A small masked image model, trained from scratch.
Data: trained on retinal OCT scans (Kermany 2017), 98430 training examples, 81.1 epochs.
Rows from block 2 of a small masked image model, named by matrix and row number. Rows with one number belong to one neuron. Each number is 500 + 50 x the weight over its row's rms, rounded and kept within 0 to 999. All counts start at 0. Numbers have three digits each.
After each neuron's rows are labels from the 100 images, of 14848, where the neuron reaches its largest size: "responds to" is what is common among them. Only what is clearly more common there than usual is listed. The data: retinal OCT scans (Kermany 2017).
# gate: MLP gate (model.blocks.2.mlp.gate.weight, 1360x512), inputs 0-85
# fc1: MLP up (model.blocks.2.mlp.fc1.weight, 1360x512), inputs 0-85
# fc2: MLP down (model.blocks.2.mlp.fc2.weight, 512x1360, transposed), outputs 0-85

gate.10:427481415433591521538463481558559545594583593470498515449510514454438479415497484538472434400537351481451492497531509483537487461460493476456618485459467562480591441539552548449500469574522498546402468413467432517582497509500527532471455529515405485566494479
fc1.10:539491541487558409520582503481514528592510541474493538577551483447471469429570542517506464433509382442502614412476521482533442468460512468524528539560514546512494435522504444467544370580518470492553473566512602455455480485470577514566506503462474511622565479
fc2.10:478479435480497500497445496521456446466540536485557564487499439455460532403515381454445527531529499484453472500546556592575478554479482518400542501492558480493639566434543482478641538542412457522563517577581508547467454458482454572500569440558392503525432496
responds to: finding: choroidal neovascularization

gate.732:501475455489473624445472540572500502392363419439519422558489429504504597469509546495500471543560519447441577483433541588426427448527509519493481500547555496485473443516517507483469450484550558457522527528549515493458565420497516427505501455505444445495466503
fc1.732:483522453416415549441428585570470510448418581556478472436424546533492472523508579459516449495565454455478571492451471542475495486482470517552441536489526494510502407565531513438524456371525486558451574426499478509503488449468576509505514418502441554591466450
fc2.732:538469473436460461576510373547453511441432430564526541574491443527473480509483481516416552578525523517553545592555486521426529491571621422461473534517458545455487562427478498606491378492440464453393491439595490451502456567554509537516451559520535501580556572
responds to: finding: diabetic macular edema

gate.421:512525529493469500543479583518392467538357604424467495503456434490474604497510479512558498472472540644441505457518458525515496541499514598470470508518527529483402544539502526583520471473481471481457465445541410543510478391530507467598532537418416486501526529
fc1.421:446530496538515518498508534446513438459509529532430442517507510531517521470468537448430574530500540449524591477493477441500450505458459481481578492495441614540474476409597433554527549592479448503546460471486365484537533507462399441478511493509466575437426467
fc2.421:531509558492521497518457501593493481573594498423550563552547556465438518531454455613459485517456422485483520478483508445450507552478530496442467457495530560567590493443497602602515533552492572496442443488507531500472627432467441445463490488481481484529464412
responds to: finding: normal

gate.164:514495465500450550403476523488469530580547442483552460407563488549387473457601586465510488526553620480488487581448460447452426527534479492527494453483422552529454503514499487491510530440475497533409512463479437539589489552531499498559458464558581593544506519
fc1.164:508433546551519549489530541442365452515502428497463538439489660519471601482579489511518520524509544476520471512468494455533479542564453543469542519526503485602426488471526541417444552511529515498464508512428519575531511481543487544535520538563537515553430477
fc2.164:481470525488484420554536536438466530544355457560474556511468502460552508448456435511461457533533580510422545459450420467619447554478468455467501478464462522491490468436392589539503503548641631504560543415588521517520438495477469500437453537459495414466548507
responds to: finding: diabetic macular edema

gate.430:394419442539467520464453536479471456579467538456417500420506399465469450545590455428431518530474451526536570483623475508399462412473472524469534502541473553502441530658553542488509481512490518469495513565610563586514557399452433419452556534499492520457523405
fc1.430:595468465401520496527488525534474516392493551549490514495533522473527526553447473554507467508495571498493503502492457568532527495588504436460501466409534436381576499501556455502481460537548609520518476527462570491463489563434500603545507442480495495603434516
fc2.430:504525505565468527541545548443411523495602513476487472513453650415475552479530493492447372490534557622515494534518492447474495521526553508597486536498573576457582516615422437491511516420588494487553451466512602508473524472558553583497433528600502511483499421
responds to: finding: choroidal neovascularization

gate.86:482600501568529456455405509420448518459529529499516520592530550510480611460504447503460455530480526503486430477480562562472544473448478496504524536383490577365406514473464480406483526599405547427466533526474403459443561513509521400482383534507464515433498512
fc1.86:522480507516559542542473479555494558464484507513517530568535473489577403545501413498446479538412484540483510437419487520447558519515543486507513482496466450446471519585442504398533503451452510482477341532435411524549531507361465470579486488447430528510501505
fc2.86:462484520461494571588548498436648511470516523442502549450549539530458411484510559494441512495503429427477548515496522530492560477559533454478488604490490462494442512393531644525465562446498499491463485531516415456392590501542449558572620553481499465479524442
responds to: finding: choroidal neovascularization

gate.247:420459498409473459433502513526535515493536454493480428413592527476456536474486446509466425568491495443509491496488448566448461509481564452544489512506523508532540445462474473533635458462430530395530648520482531461499508526502520448511443523593424487486476454
fc1.247:481474480428537542498529478392464611463470501530527405507495447512530447539477470545440462559501429526508547461447456632585529489479566457437512535484529522448427377553523542444552518454484560507475495491424508487390573478412517486481529480504501460487482481
fc2.247:374554479497424512468497420579450444471466405544484463497502532524529421538471438575466546535498488476584496456539600455556550528525535470476553499460498560465513571432480564470523491473513470451555512557447587461549482529402400607458437532605510535567542524
responds to: finding: diabetic macular edema

gate.461:490513417579515483514385456431573624608502431478472535541502479438473500503483470578431564569523415449428530470558489474511504554418498559371491515418555579518607570569566488468503431528465551476513438578543500501555537460467547558504534498513545509550555442
fc1.461:529453598512494468412594507493453461470502496486439564506565510567532513566597494482527418496490569531552519506514508467455499480528522481493494516629479458464461524473472568443517533523567437505526578460505473530508468526410513438546394497477432508414452604
fc2.461:570508581436473550520497443465564483491544504484482433499527606459555392518485465412625423500580553494502534460510496555424521462552567473513539541573484477563527522427496517496533526496607473470539509499512529472519549489443488488545508443500418542501423477
responds to: finding: choroidal neovascularization

gate.107:437490491499585470474510511539497482459636509459511397449494518570479492423456437452533439387476464557457502507527491536517585514528503521414514533472513612454424628541645547501487537497533548517458438495524515645465483528433478558462540447517548523523417444
fc1.107:435499529447516435538518534522468467435599519473573390490445452620503472462429517439451375384494503528509534524491475470529599506508422423434528563541515556517474516495636580432480553527503552517433501498490534609461555551432515584517593474465545421533412407
fc2.107:504572481572468534523531456537537489558471465467407512497429531542400469483428520485579405525508482525519451546583455418501478543475480465466570478440501418518483497606483484546476430465595577489487475611560481523507544537474394408560559541473568562480582498
responds to: finding: normal

gate.459:474425470455556504569496558575518497575489527523499431429455549633532501449486473497511577510509473497490545500465509518390576482491451493503510478490541466545561505537507450399565509511488597539448508568539542532551474546583411522466611554546466506534592520
fc1.459:469519462440420453502433414517444411550555561461473590497496524489503551465385516431391458533432460460432450492448416517468501520629493513578507547546483490509500531578402575542530553507495504483570537514517536470500494448508522513518503527440454559432437460
fc2.459:482511418536510585597458539454483586548503481442515532477481481502553546471525569456543475457456521451554597456513537490576480548552602536513591519455479525560507523484541474570523526481489560502503490530567537554396491416485508453470557541514460483458494512
responds to: finding: diabetic macular edema

gate.485:494546534556475454520453481508491587462554566440509516541380508602477569451547459491474529406488488504481560533404506514575466526440502564527460479524555452523494521473500405531405458530491592484443492482510502532574564494524459557404485447439466532399518527
fc1.485:498460440444563522480473468469514485495551467545517525464468524450554506439483538536437561478496489537512602502485483492480483421539475485464472361406496457447504463456506497503568531552450565452543514475444604371503601440490429510501423468544495443410516542
fc2.485:553547529426436468433571507496500447435489484491467508487483500481544557572506404499457507505587539461564527612565511475592479429512539454570431587501569472511464520440433444547550461551526535441445531413469420481478546498451512493475474620549458491437466526
responds to: finding: choroidal neovascularization

gate.17:523514406451469566563434453448420507476514597497558452535430546466512462392503426462495552546426508455453449506541543456463492458479513491509500519410556421443436582518490482512397394515570517513555491490528519413540557515444471552432431352534589512498602534
fc1.17:557524505490509536487526582533500484615441445508626505452502479494488494502513499562521501503456447502523532578442541560617497526355471460447477422485509402575526577507564583430534495526512533505484418437433417506523464472518592461533485526541524513503449523
fc2.17:520434518497515441466509560476479497427409492526435494510506545491475586598543526507451564511544458510481383586429547512423485490492497536512485512473588480494526456538499551510536452531594454476474511518553512528471441627480472532512486360432640498462561491
responds to: finding: diabetic macular edema

gate.571:523486493494489534489430566474533494470457504440451485493498473401565482504514550491471546501386526499471491579519463504457536373480498450488543484513535522504499569418486489542554443494555445508513617557454435515485462501552556413597556538519502461582479543
fc1.571:533573400421454531516515553571544442508520469540556447564453542470521500432636423436475466471494472514575507497433503448507518408479482639519486577527464560441585548469469454488490458485599565413525537503465479504566513507492563454628542522513434492521513505
fc2.571:465582618538536481467456479617495482424497532515433525462532514373498426573417451540425441489434528558528477454596486495420552449486462440526436472448493468562465441496627536476530596450431470505465473524465520538492528468459491531458471548458550457439495550
responds to: finding: diabetic macular edema

gate.375:556448557537502500540471522420519571547527502513519483418513520544447497481440546535560476527481542537473438407548441442524533525487492591471531452543469442553513410414426445472518546386477577540479581543550443460445494585509517559446451446612475533463583426
fc1.375:559537541495373495436416433451511506487562480497478516502427439619507432536449394484506494387535462500484483557461533510535533430489498503502520511507452529402469494556498509449418474447500521543551451496487386541505448444492494462537561556473434435562529436
fc2.375:521537573511507505408482465369473513537528514485564491457467544495461515479465500436549401425558492499542445421481503479443546427500530584369521468495446443466417510442575520567531637469524498531444492534535538392428550560430475510461476526498479557479501437
responds to: finding: diabetic macular edema

gate.573:463530567462481547555527549514482516447483531575498514448471462479485499437522553535496480474511482504440530507508549579482459381477469485568505495458433399504435543562505457595524531474475450478500494455451529549453426412512473447468539478471449539545549495
fc1.573:472549574486417531457473579529483537430518498528549551429487571555546451432489547556549492437482492412459547443481545540512479398565442445525560510406565490479491457591574517614568473597438433534539451504407507561497499446558436454497521457413440488512465491
fc2.573:447603462452498582542537449465573517427499510590461436503442450452538448574491392559493533508498476503476429486541555533431447415484529481474538474588518504557515574533540464489523505528570467490534535542426519552471493451477521476414461487571516489490585514
responds to: finding: diabetic macular edema

gate.353:539452545449448428500497485462424518541581544462525477481463473512494496502418412474527524498474458583585576501388539492563454497545497406414495434615545518671462545532549480543532441509526527544491427504462488537509443479462523552451417605560527423526475416
fc1.353:439467518529572577514486488511509543498464537532449518504495548483518531478509547561395508546509513554458472528451531538468576507514460495456590575524541481369527528454426444589492565447501490433490427500455458486537578566482472545556572546535492536491482448
fc2.353:615414518452430549537496515503524463493491468428531506541445590578442534461566485450472601498511512472485504512549575490523558423551519466549526540493532518475456492492357512583514521410473498490448561494526567482526447506502502472531547578502445432426579509
responds to: finding: normal

gate.602:462480515514520521461467511527507572540540550525466485459393600510502439477423463440520497483472554517438545532570484519509550496511559537515566462569411438488469487471433468515432405440480480496472509578486464473557496503483504535518441499404539535455410515
fc1.602:456463521502480526517508530473523492446569557455448484366458525495521514559493543451464516468481525652486560557546407408484549526541483532411502415578513491599450540515550516533439440459495531401408457490591470481466520535447604467500543559570462492475468484
fc2.602:433536556441451494446512464396500391555539473483475449469492449557527524542446499458584552511534455618493513488519545477493507596562439576424591501532514481501460472585540448520470537470458488525488450465540531470562527470571520565434582433546401447502454489
responds to: finding: normal

gate.472:556452541624562478496449565479489455571503547492566494483556604517417525495561522485543619465568508398555505492509489554456519493438499473511560495563446431525564557511519578595388603498528553534527479505437472512575564541523551518521577519441526464560443486
fc1.472:494524492514598441431484498482494537431522555523476502490534619491429467470511502450553618481535539388524537494421512564459447517415509501452535450559467382506472559470568519462486579538508475573535570509433411457581521567509590543457558530535556425557497585
fc2.472:555445452414569532537519452455572570497594570403480528510396494530499486613433502493539516512419508520454501519562517496423458537447601446556459441548509540424564561460472456511542560472491641468495457519556508530470501530498491547477554483592536425445629483
responds to: finding: normal

gate.551:531615531500592551477462519448562510489619441614467526463485517489540494601511562498520605417548487482492520530529427521453495476486559397553463513485488535402489466447562536535461583433495485508466457553552518493545547548447573475437427514526412443504534530
fc1.551:586536516461497499411491463441470427497582503558530562520483486450545519637518541514506548442561535510500431482489475466415452504539497440571428540448482563422576421497510441518451558418518511476431494604516545541527553539460494405452476463564428452500473551
fc2.551:578576571402567473521442533417510521498504477524451479517399439520560441524524528542458496521481524472513561403430500490375588429451522503546501474524474427459538446530396499565563509550478493507515508469456499516535494524530437484513460471481449494447461467
responds to: finding: normal

gate.124:494537547500531521456532558388545568439468540584527454459390475440480546536513511487495532486514533644441505623562485552540516491426563532529485539461475651465535445524456491550581385423438540456521566520493532513441470513494582436570428468606428351509567479
fc1.124:453496503492491518450515484429535542470455505550448503553379500444535502480492577459458533489522436587543512522475539455510598457493546536452529482508518584454533462494477518566499471437506480451534610516455548482471523533485573486463426416551434531467560371
fc2.124:532453515464509495426457445474547525484538430461524507524485459631389536498526440475442510501406434440496513496496587531500474535471408436457500534533395522517475540585555567566553470392593506570498502544587540447405445405459439427418526533485454494413440499
responds to: finding: diabetic macular edema

gate.557:591586505444540470511471530531494445510558453504504434540506472516496441504503508440531506479408519516499429505510522480504472490415472541438490633414545580514490529439483422469526482472506497441537467505449476446551477457552366544507506434391487497513519528
fc1.557:556461507410560580489477626555376533489475519547498520444521510559518426562528519503526414487457446519462412412619496547558510544427578515572475595496549518442493415479506586485465529559534467525444503463455581436504534410493525387533511458510390538505494516
fc2.557:565563411479473555512518464441395505549575549483462583591576406585512541533498482641471424546489458506428564530516490496463390523530559492481580541475555523522533494503469544385396429599565478433493406492512515453431475477500508463480448444449528482534528492
responds to: finding: diabetic macular edema

gate.444:581453490469493571473462530502590439384522488476423477450485557535502461484525441466504498434552475486506461511555544536403441492510529529435496539493464424481559621578449498463486489519507511480450472409617497463502536559543579535497524457546563525443489490
fc1.444:496543525561495599485507558469453509524517520535455476501439559626522403509494442499469512478522496526466534507540513484461493473470442429522467456484531512502386549603531591511474569582460472449478486459518524552524531546458529610493601465479499488476384470
fc2.444:565511559479496527500471535416500551479514514489507535543478544514409568533562434441560478535538468540453453524470549513401548524472538493513550488487564498429538561556472608588449412453575511405483417521512508536491479410521453504532469482537498445566425481
responds to: finding: normal

gate.481:473505590580534503535563554507494549532580388436441529440560501537383465508510526555438463513411549554556467512429599569459373439480541499450569604501470494572431509448479509545452523476497576534463446468498535537433579556466481492421496450604458572457565495
fc1.481:498474520392432533490478565563535453498485605492593475561512543465558539455443454467597570513574507421477452437543531448452619575487515548586507429466599522459454496416524484601533539523550534445468609503551583472492442419525489554551508457531589439459437526
fc2.481:521528498548594406475468470602532555508490506569521569547498458489497545484592476492494484544446476554496460496429492445594590517501376480521631451554440589503514519549455365482533518527581544572438475539526465422552552559502501511560603520465570480485539613
responds to: finding: diabetic macular edema

gate.659:487466528529472518509487520473561562560543453474609503523440587513484543549571482488424572448512547452451433422486507486495500450557581472465469575483522586548475528429461560478495538557522455440389475395549519616540568556421551428456464492408493467481394468
fc1.659:502493486563410398505515482515595576471499500463552538463501435426518479566598462505537596466407485556520525533568415523473498553534577465549513523482513546448442560452536479445436471496501358571590424519492620531492525446450499436505551559540514562426475543
fc2.659:518464517443428478505558554632518508379495516433489558537485532478513504471572471455504536497499553403505584509526439466496493478579502480493501440536544479456500407436556489420466490447497482575516538512548542432472482551541539468568512465516529460567486533
responds to: finding: normal

gate.265:414514532421519545423503509595474450622465502512449553490524467562537464435525413522445538590455537406497563474487490509487404499579465450526509538467578463477479468502474493418566558565356519418445477494536450463549555464486477492457490538511518470522468465
fc1.265:445547425509493482468417487490559444443500577491562504537551443517410536543497401550571584432504492491471529478424365575399509484550530479507475525454559504396501431588474506416466509476514639468497497535538533475579576463464464519526531443461439522595514458
fc2.265:505417484516480473526529450560433424532455466563557527500484502537518533490490564511434525599573468520450534500554560448498460645526581467477462484494442543568572453564447529514517454444486425536524393565550496486488506479488509602501464529525536474536501483
responds to: finding: diabetic macular edema

gate.711:498549505497505470504441497503454563492471452511512415417422572547568490521483511533530548470492525449494537502413469430494407572496553401463407442479528541433464533475457550478505444446512551493426539452581480564534523561449503528488463601448438480604579540
fc1.711:483499511475461421444472519523511403573491458538595508469495433531419502556502481516460436477498508545549453569589621489507441495403514539468551467546435492483511454477503629408576478522462535447531453581431472536558515430526472518514630406551564448476507482
fc2.711:514532523457493516420498482531524549487467502506457432568473452511550564531524434509541435397529532505500483422537467516523512522456533515510427448542560521521437472414635506464431530443469560517439483441414441515408553487467486566568588549513514528464430508
responds to: finding: normal

gate.311:471537546508529500480440475556467505478488556531549442439526515599431523485525490385526529481590537452417460536579454479410487539491568406477539616503454434469534468434498457518564585449477543554554488453494491512481594512515433454457498484494431469528473464
fc1.311:541538415496543530593488484522441431568493487522466559431496497502508443393511549423507572413524506456527448483569457465490558575511487468472606504525529445453553428437521486541485586427491442536511505465540596485456452531406502474574450474575533453477527518
fc2.311:499450492507526520522438500372434408416437458430492516456436510540551520537595414498413550550583486468547481481435476423433503401561501393517582502511483490525609486545381405424522561432486439529469538519519533516473515472437518522579436529581468577534446591
responds to: finding: diabetic macular edema

gate.651:533483540531636551465494528517459524527552485474448453483522626574509471520533560448485521518479531507594464376474447502453488437451560591501480493445556526510475439524529516476471560551435499518459538498462469604508557484566474536528532408448446634405491442
fc1.651:542567509521519450563462557540552479541538447496493378493454577494543489554478443479449555482529503564499403418492494455445460468472582508510532539458481489555473453532519528463473519471555509493474459543527484427503429524486502524481456433415572552466497462
fc2.651:529537389463482491556505444545458430588521468502575542615563559536509522534477487450510526529442587525553538445493563472481403537458489480550496437568508534437529490491485515467538490489411441421510525450476559536522495559451447467381572423473482448537628496
responds to: finding: diabetic macular edema

gate.87:618456506517495516514546504556589476570583553532548375427581523470518578495539427489408577539418559469405571404447557455487544437578520568606555427543506508528487584477512511524493476517486489440495474504473500491488494567440548482398656501444541526525474518
fc1.87:495524446499532536546512425453612493443479519481577451578399446465574407485585504530472556447566492413449559588488466499436467514493480470460529492436443545502424494433551454496483457514519431430462515518575473473532547521370529503481592428519488644570478537
fc2.87:540547494427503460471447497558492538502446503385516605567434464484489463446482536526552481465507388502571531518525435458540501444464577507441378505610536575532435491543464454596451469539459439454524454481488447519596558490447466510657495439634482656522470572
responds to: finding: diabetic macular edema

gate.346:507559462472477500511555576521434452467500506568567453464534476526447483533485453396478562504515484447511519467565573439498414542496481523571564574450465540442546537496588479584523448466471474496480545503522489495553491505541487533494547503435513544489542500
fc1.346:527486407520541543450446517441525606553463504438397554516491503581489500550478431530528418519494412522478488531497527490502543425492537559505495474461541520446512442495477416550466511457491440501398456382422498450512549504423510544550514551560560484468534577
fc2.346:559500515454560406510510505514495425522424524569425504433506544552428485489462561645484451533552569507450549550509554508536504533504483511512455431443564456563539468513457385509550539498437435445557520501390528544509556453473473490512543567502456444527480525
responds to: finding: diabetic macular edema

gate.204:453611467564558435516463481507514514540434540515399603497448522526582465481489434518545499527412521542401521467549490492361587452554486542527481443576476522506520531527513531519504457521490522528523476489501500488521466460498512527431561473509458513497643482
fc1.204:464538452414471476488474583548518508455531437426601389482487526472556530453491573515574523483535503470593500536506530542488509519490538595515510516506567493468412453556489473541553523581476462499596544593523483470527534481464532449623368538591543436424518516
fc2.204:546492482504522532450554505502469442537511503503607501528557631525476546469423501440482460539487530501520493466503480528578415491502515461471460572569508506474529490522536410552425602427501453579428571469457421469442473556535452495482556473482523538474493499
responds to: finding: normal

gate.567:539402526574489502529448493468517501518440512525476453475581612617461477493559515576464545572501441612490448522630478573559429589509559601494491447508510502550532468363479526505438513427475490415497427469479502525468527487476556450490584501399553531546479451
fc1.567:430428518577453511523584561420514564499508522519470533532529671512465519522573553497537476484519542496439579568530462504507498554446471523521473501577538510433642547476447426468464468513581488419410475524511563480492516558540507431546591443462541435515428419
fc2.567:478497537572548557490550505502553448433446511493517444504533527499501531501528552513538550488647361470530495484401589493527543463486440385427512528395514513429536528522524473516551519401555472441612474476470583485490460486559455583488405481482514506582461547
responds to: finding: normal

gate.0:477489526573494472496585563500550551421518489443466483377509573561461462427559436580519550465476410577508437502517417564486495576440472514499519471524609505481499531415528536554451522477535584545503539544500577566490485521520500526478417521488449466498476562
fc1.0:472510414571570584524518510414499522522496564487498411393449603549383435382530487482430580489462513521537442537521462578460473569500574468482457520592584542482522498502607491538521494405469497474494514510481500500496487522438470459450442473508450447510422499
fc2.0:421565455488451572522535501521590512531530535494510497453499501544434514492399487526545530506468408437561448541517448536470548547497455399462528408478521376416502556524490393531539533516484515476495395574589476489466458497511546584501558545473496433528475550
responds to: finding: normal

gate.150:508472476551498542477499456562431425443490511557476510458457469526406506577539574421397494508587477478412491507557436518519494634482502501546484519551525475610395500507518442472481470534486471528470477542441604517470584551470455463461487487438530471396598465
fc1.150:427492493501471508463534504563463362505520564479459487409518567506571505409558457520477458524413535486472442493463516455497414505480486510551562399375522468518502491485497517516656509438510500472400532464550537505514458527456552508483559524382537429537458498
fc2.150:566603530499500505495424511494564532449602442490544529550440467421520491514559435439509469434546489488461509492421510479518394493394485448521545515445454455531598508403498412645522531580444550491476418465521477431451650525567436467480498551514495490542447499
responds to: finding: choroidal neovascularization

gate.546:492536447589511569515454541496521597503555461546472489453591398490537479450523545495483492520499560500487405505412579404425484565467510572517505439498575536506448511574400502489508586556442505489456448511493511520544485479452508523399474457607530429479565510
fc1.546:463540538504541548456533566493513464544440483561489613530486465540516464513465558420562470456496427548547467565460539488585577536547456503464456552573418561470494473495506503433541558410498419575530491501502478449531509495528539548501463527504538618574548530
fc2.546:481503537552496412417511614526566385567459466584481505378551403564488494572510442486471496546437492546474476529563472570500534492457403535461585475552524503494499478497521541471521492494532481569566486521505475502409528500423537447581468519517540547476444479
responds to: finding: normal

gate.327:571496575556454462494531497469487499388578583394541500494501415404552420554518458582463400456460485521456542481581511492532467423445619515456456511407516543551484564580589521551527441408532503436510520517586514585512520564459492483551459376434512391498534543
fc1.327:511510618463489504420553505510522624433575509447504565596555491577569494541547481489426448464545589497448457440534539458497554568485468536436443516434560478552469475499501461543468524484549534444391490493508554511434512498611609425635495431485572498537432522
fc2.327:539543504528443446480529449544502500458530484525493466522498555514457522411557504447465450461473519563545477541434428497473462493549561541448527554543519532505528483516475497531439395532455518561492487388423555470608512610438512440488466522531501518447463334
responds to: finding: normal

gate.719:507477459516567541469474592523469597540508531533440529504488463462497459572456460394427584639497420480482552544550474482515600433524442427460420538567411384507508508440655492579441553487518514565519515631505486532534526565494523519478469512494485441527488455
fc1.719:482483514497505570422524662531430520461497494511437555546524429577519606623577446453430560535423441392465497554541453539430504522483393471502497489569515438529466513480506471521418513527540474544549485566569386572485546558476549501474459460527476511521417516
fc2.719:648441443444495459435413477502462545434489582465573512502505527453555532489529509565529492491512355447533406557521540542443451504432501561426517526599567506437495535497477558443473475482500582503498418529528547459453417388490515579473510482412568439548544510
responds to: finding: normal

gate.300:550551464564533572510537530479487469500461558508536506514444501499503533548514537572484487495329549450459571552534489469484420437512497505489563499500472423444546428516473515497561512519471529458489532475502496595491566546476514509538553601519428590469498541
fc1.300:505498567478463479530459537491467587640454538438500597453562482476471495421500562435554424471392508449559481445561499573483564510492412461513504502456553558535452479538587513495468533489386562392589461510535472539482472447474524518514550523443475542482540459
fc2.300:472440503473462488561488479507485557452373463430556477441403458514484469520562523585447501530496478433434570537455424521458565451571503498410524460508496570458460479506464504543487564534600513549439505482536463575371484529407552463418488498574516450566517411
responds to: finding: diabetic macular edema

gate.752:541581457429515482447530562488483569568432448457588388453436480501504441572531456479432523540494515503435491452577526472439437469493470476550617536513426483463422584511510521597472506455494599526397437473501459540500436444450496444467445513524430472448579507
fc1.752:487539493459527423465443495491525456519477486434463544539472554453463483507458520426493435571528578492532442473522546510524545484421524425604501521533568424493564526505416536452454492463459534518481465637511495470502406468497451465566434570511555375484510467
fc2.752:513532492540486442498501458552451463472436413487538549449499535493490520438510443455474429451506630486440421638520455451554502461457551506506443561517513522581432483530513529509530487521538571504501418575541521551540478504484486596501493379453474441534587443
responds to: finding: choroidal neovascularization

gate.384:497511473541467417523523521455468415592497560529608495434535458544448522465528382446455534544479532512474530462503490592403456479548414483475488605536474552505460440504522533369376571430379518480412475501504486570501432484444501429532509472491575489498465498
fc1.384:531472395585504456530487495465410436583499537622468411421524564559541511476531538464521446462415510535498491393431500637482421475450438500389646539511510427512446558482559551462487519570468482585395483483445459504487419527425445433439559493504538458498542480
fc2.384:482532473555412485464486534389605507598472446636530504491490464527459476522436427611565559556556557436479373497513473508501511423499493521453505446520574507445563475515463499478450518521512556412500540531518486532513446611481516523456553507555435455487498466
responds to: finding: choroidal neovascularization

gate.50:560604401511555469387461499473506448459584393470506549480499505473499403542520501451542550402421508468567543527504521490509539452632612501551531529393434520448601440497461538430442453487447539635516570453544422460537433409470537542524517477516496507372491543
fc1.50:497549520445487473539506563557489502531395573517402455547590422519555461535579452529446484584569491551495434482487568523469472529356492523432514483542400534553469516494452505569608555438490473493455462514445595471469549567528540572472533478530466424484510402
fc2.50:529531561611499616586454519434510588523548446525408413532410544593529443541411488453508515459468504437515571463473515475490547556463487575457564454483577503532537490553454542462531471570469566506458500470561516546458500385512499559481627480467496468484425448
responds to: finding: normal

gate.416:550541477496501607505509508534398438539481409572477567487501550508464496427540481463440516545512507426467524526519514513575405495347500514552497554494520452462442604461469499546486529460459411522493423434450478473480479489447393444462527425439459473473468493
fc1.416:412444521523448519577472519499445379545519471416552498390526492530457483483535522565488600503518396508492466566488499582495532496433502580452529494522446480504476624513527570415422384439591513516514461529602519569524500452479401547528608528475463509430445520
fc2.416:527439508426542441497529465457480497469491537426470555540500536572494559563392614481496521463501499611465481490531519438438496467491512510571525432464546542574522376466498448471554585514618485519434502516405514500464512521596543607573490418456618474405566516
responds to: finding: diabetic macular edema

gate.466:504488531494453476511397460509589475404468475486561518475529526565383481605522518513485499462536463502493411528527436442473533568512500450431514468454495469483520581529521542503591505471529512585414641513561448619514371422501569569452502597488462541525453477
fc1.466:467548476514491548479493528521451512507480500485510555433455468384535534530527397552531573524563440454470508451488560520535497418484492543563497484512530536487464452408580479462440513494521493490541450521502584421522565570548465468435467420516483411546523558
fc2.466:586607535430485545510494583447468499593490570446463484450457543419571566519422512501515485484502516471426581476524505462540429584372516491531489458473560513423497520419545555490517488557438495400549513566493389475471446507407541583499605490551454547450527520
responds to: finding: normal

gate.535:566511489383547590494558517455613559447487452544459398456420547471483464515471552475526585581616492485549560430509515451555445469559444444646513510480443438595507537512486557523519430561563578478527506525516481475548559435493523480512416574530485457527522503
fc1.535:553476491451514515524504501446574455379481473500434433450352509447520476483446488502480524566587473544596523516511598477578522556472444432525548517517454513555455503439500520531601450567570405504509406556423455469533508487506483469509537490543469532559457547
fc2.535:532461597462458486486580518401547471578494429453506591521499622601514447512661494510503461537567463431510502549572535468485485547518452467491451442459498468482512526551630344528503482513532540502494445552500489479449501526496534500462533504517555485662444521
responds to: finding: diabetic macular edema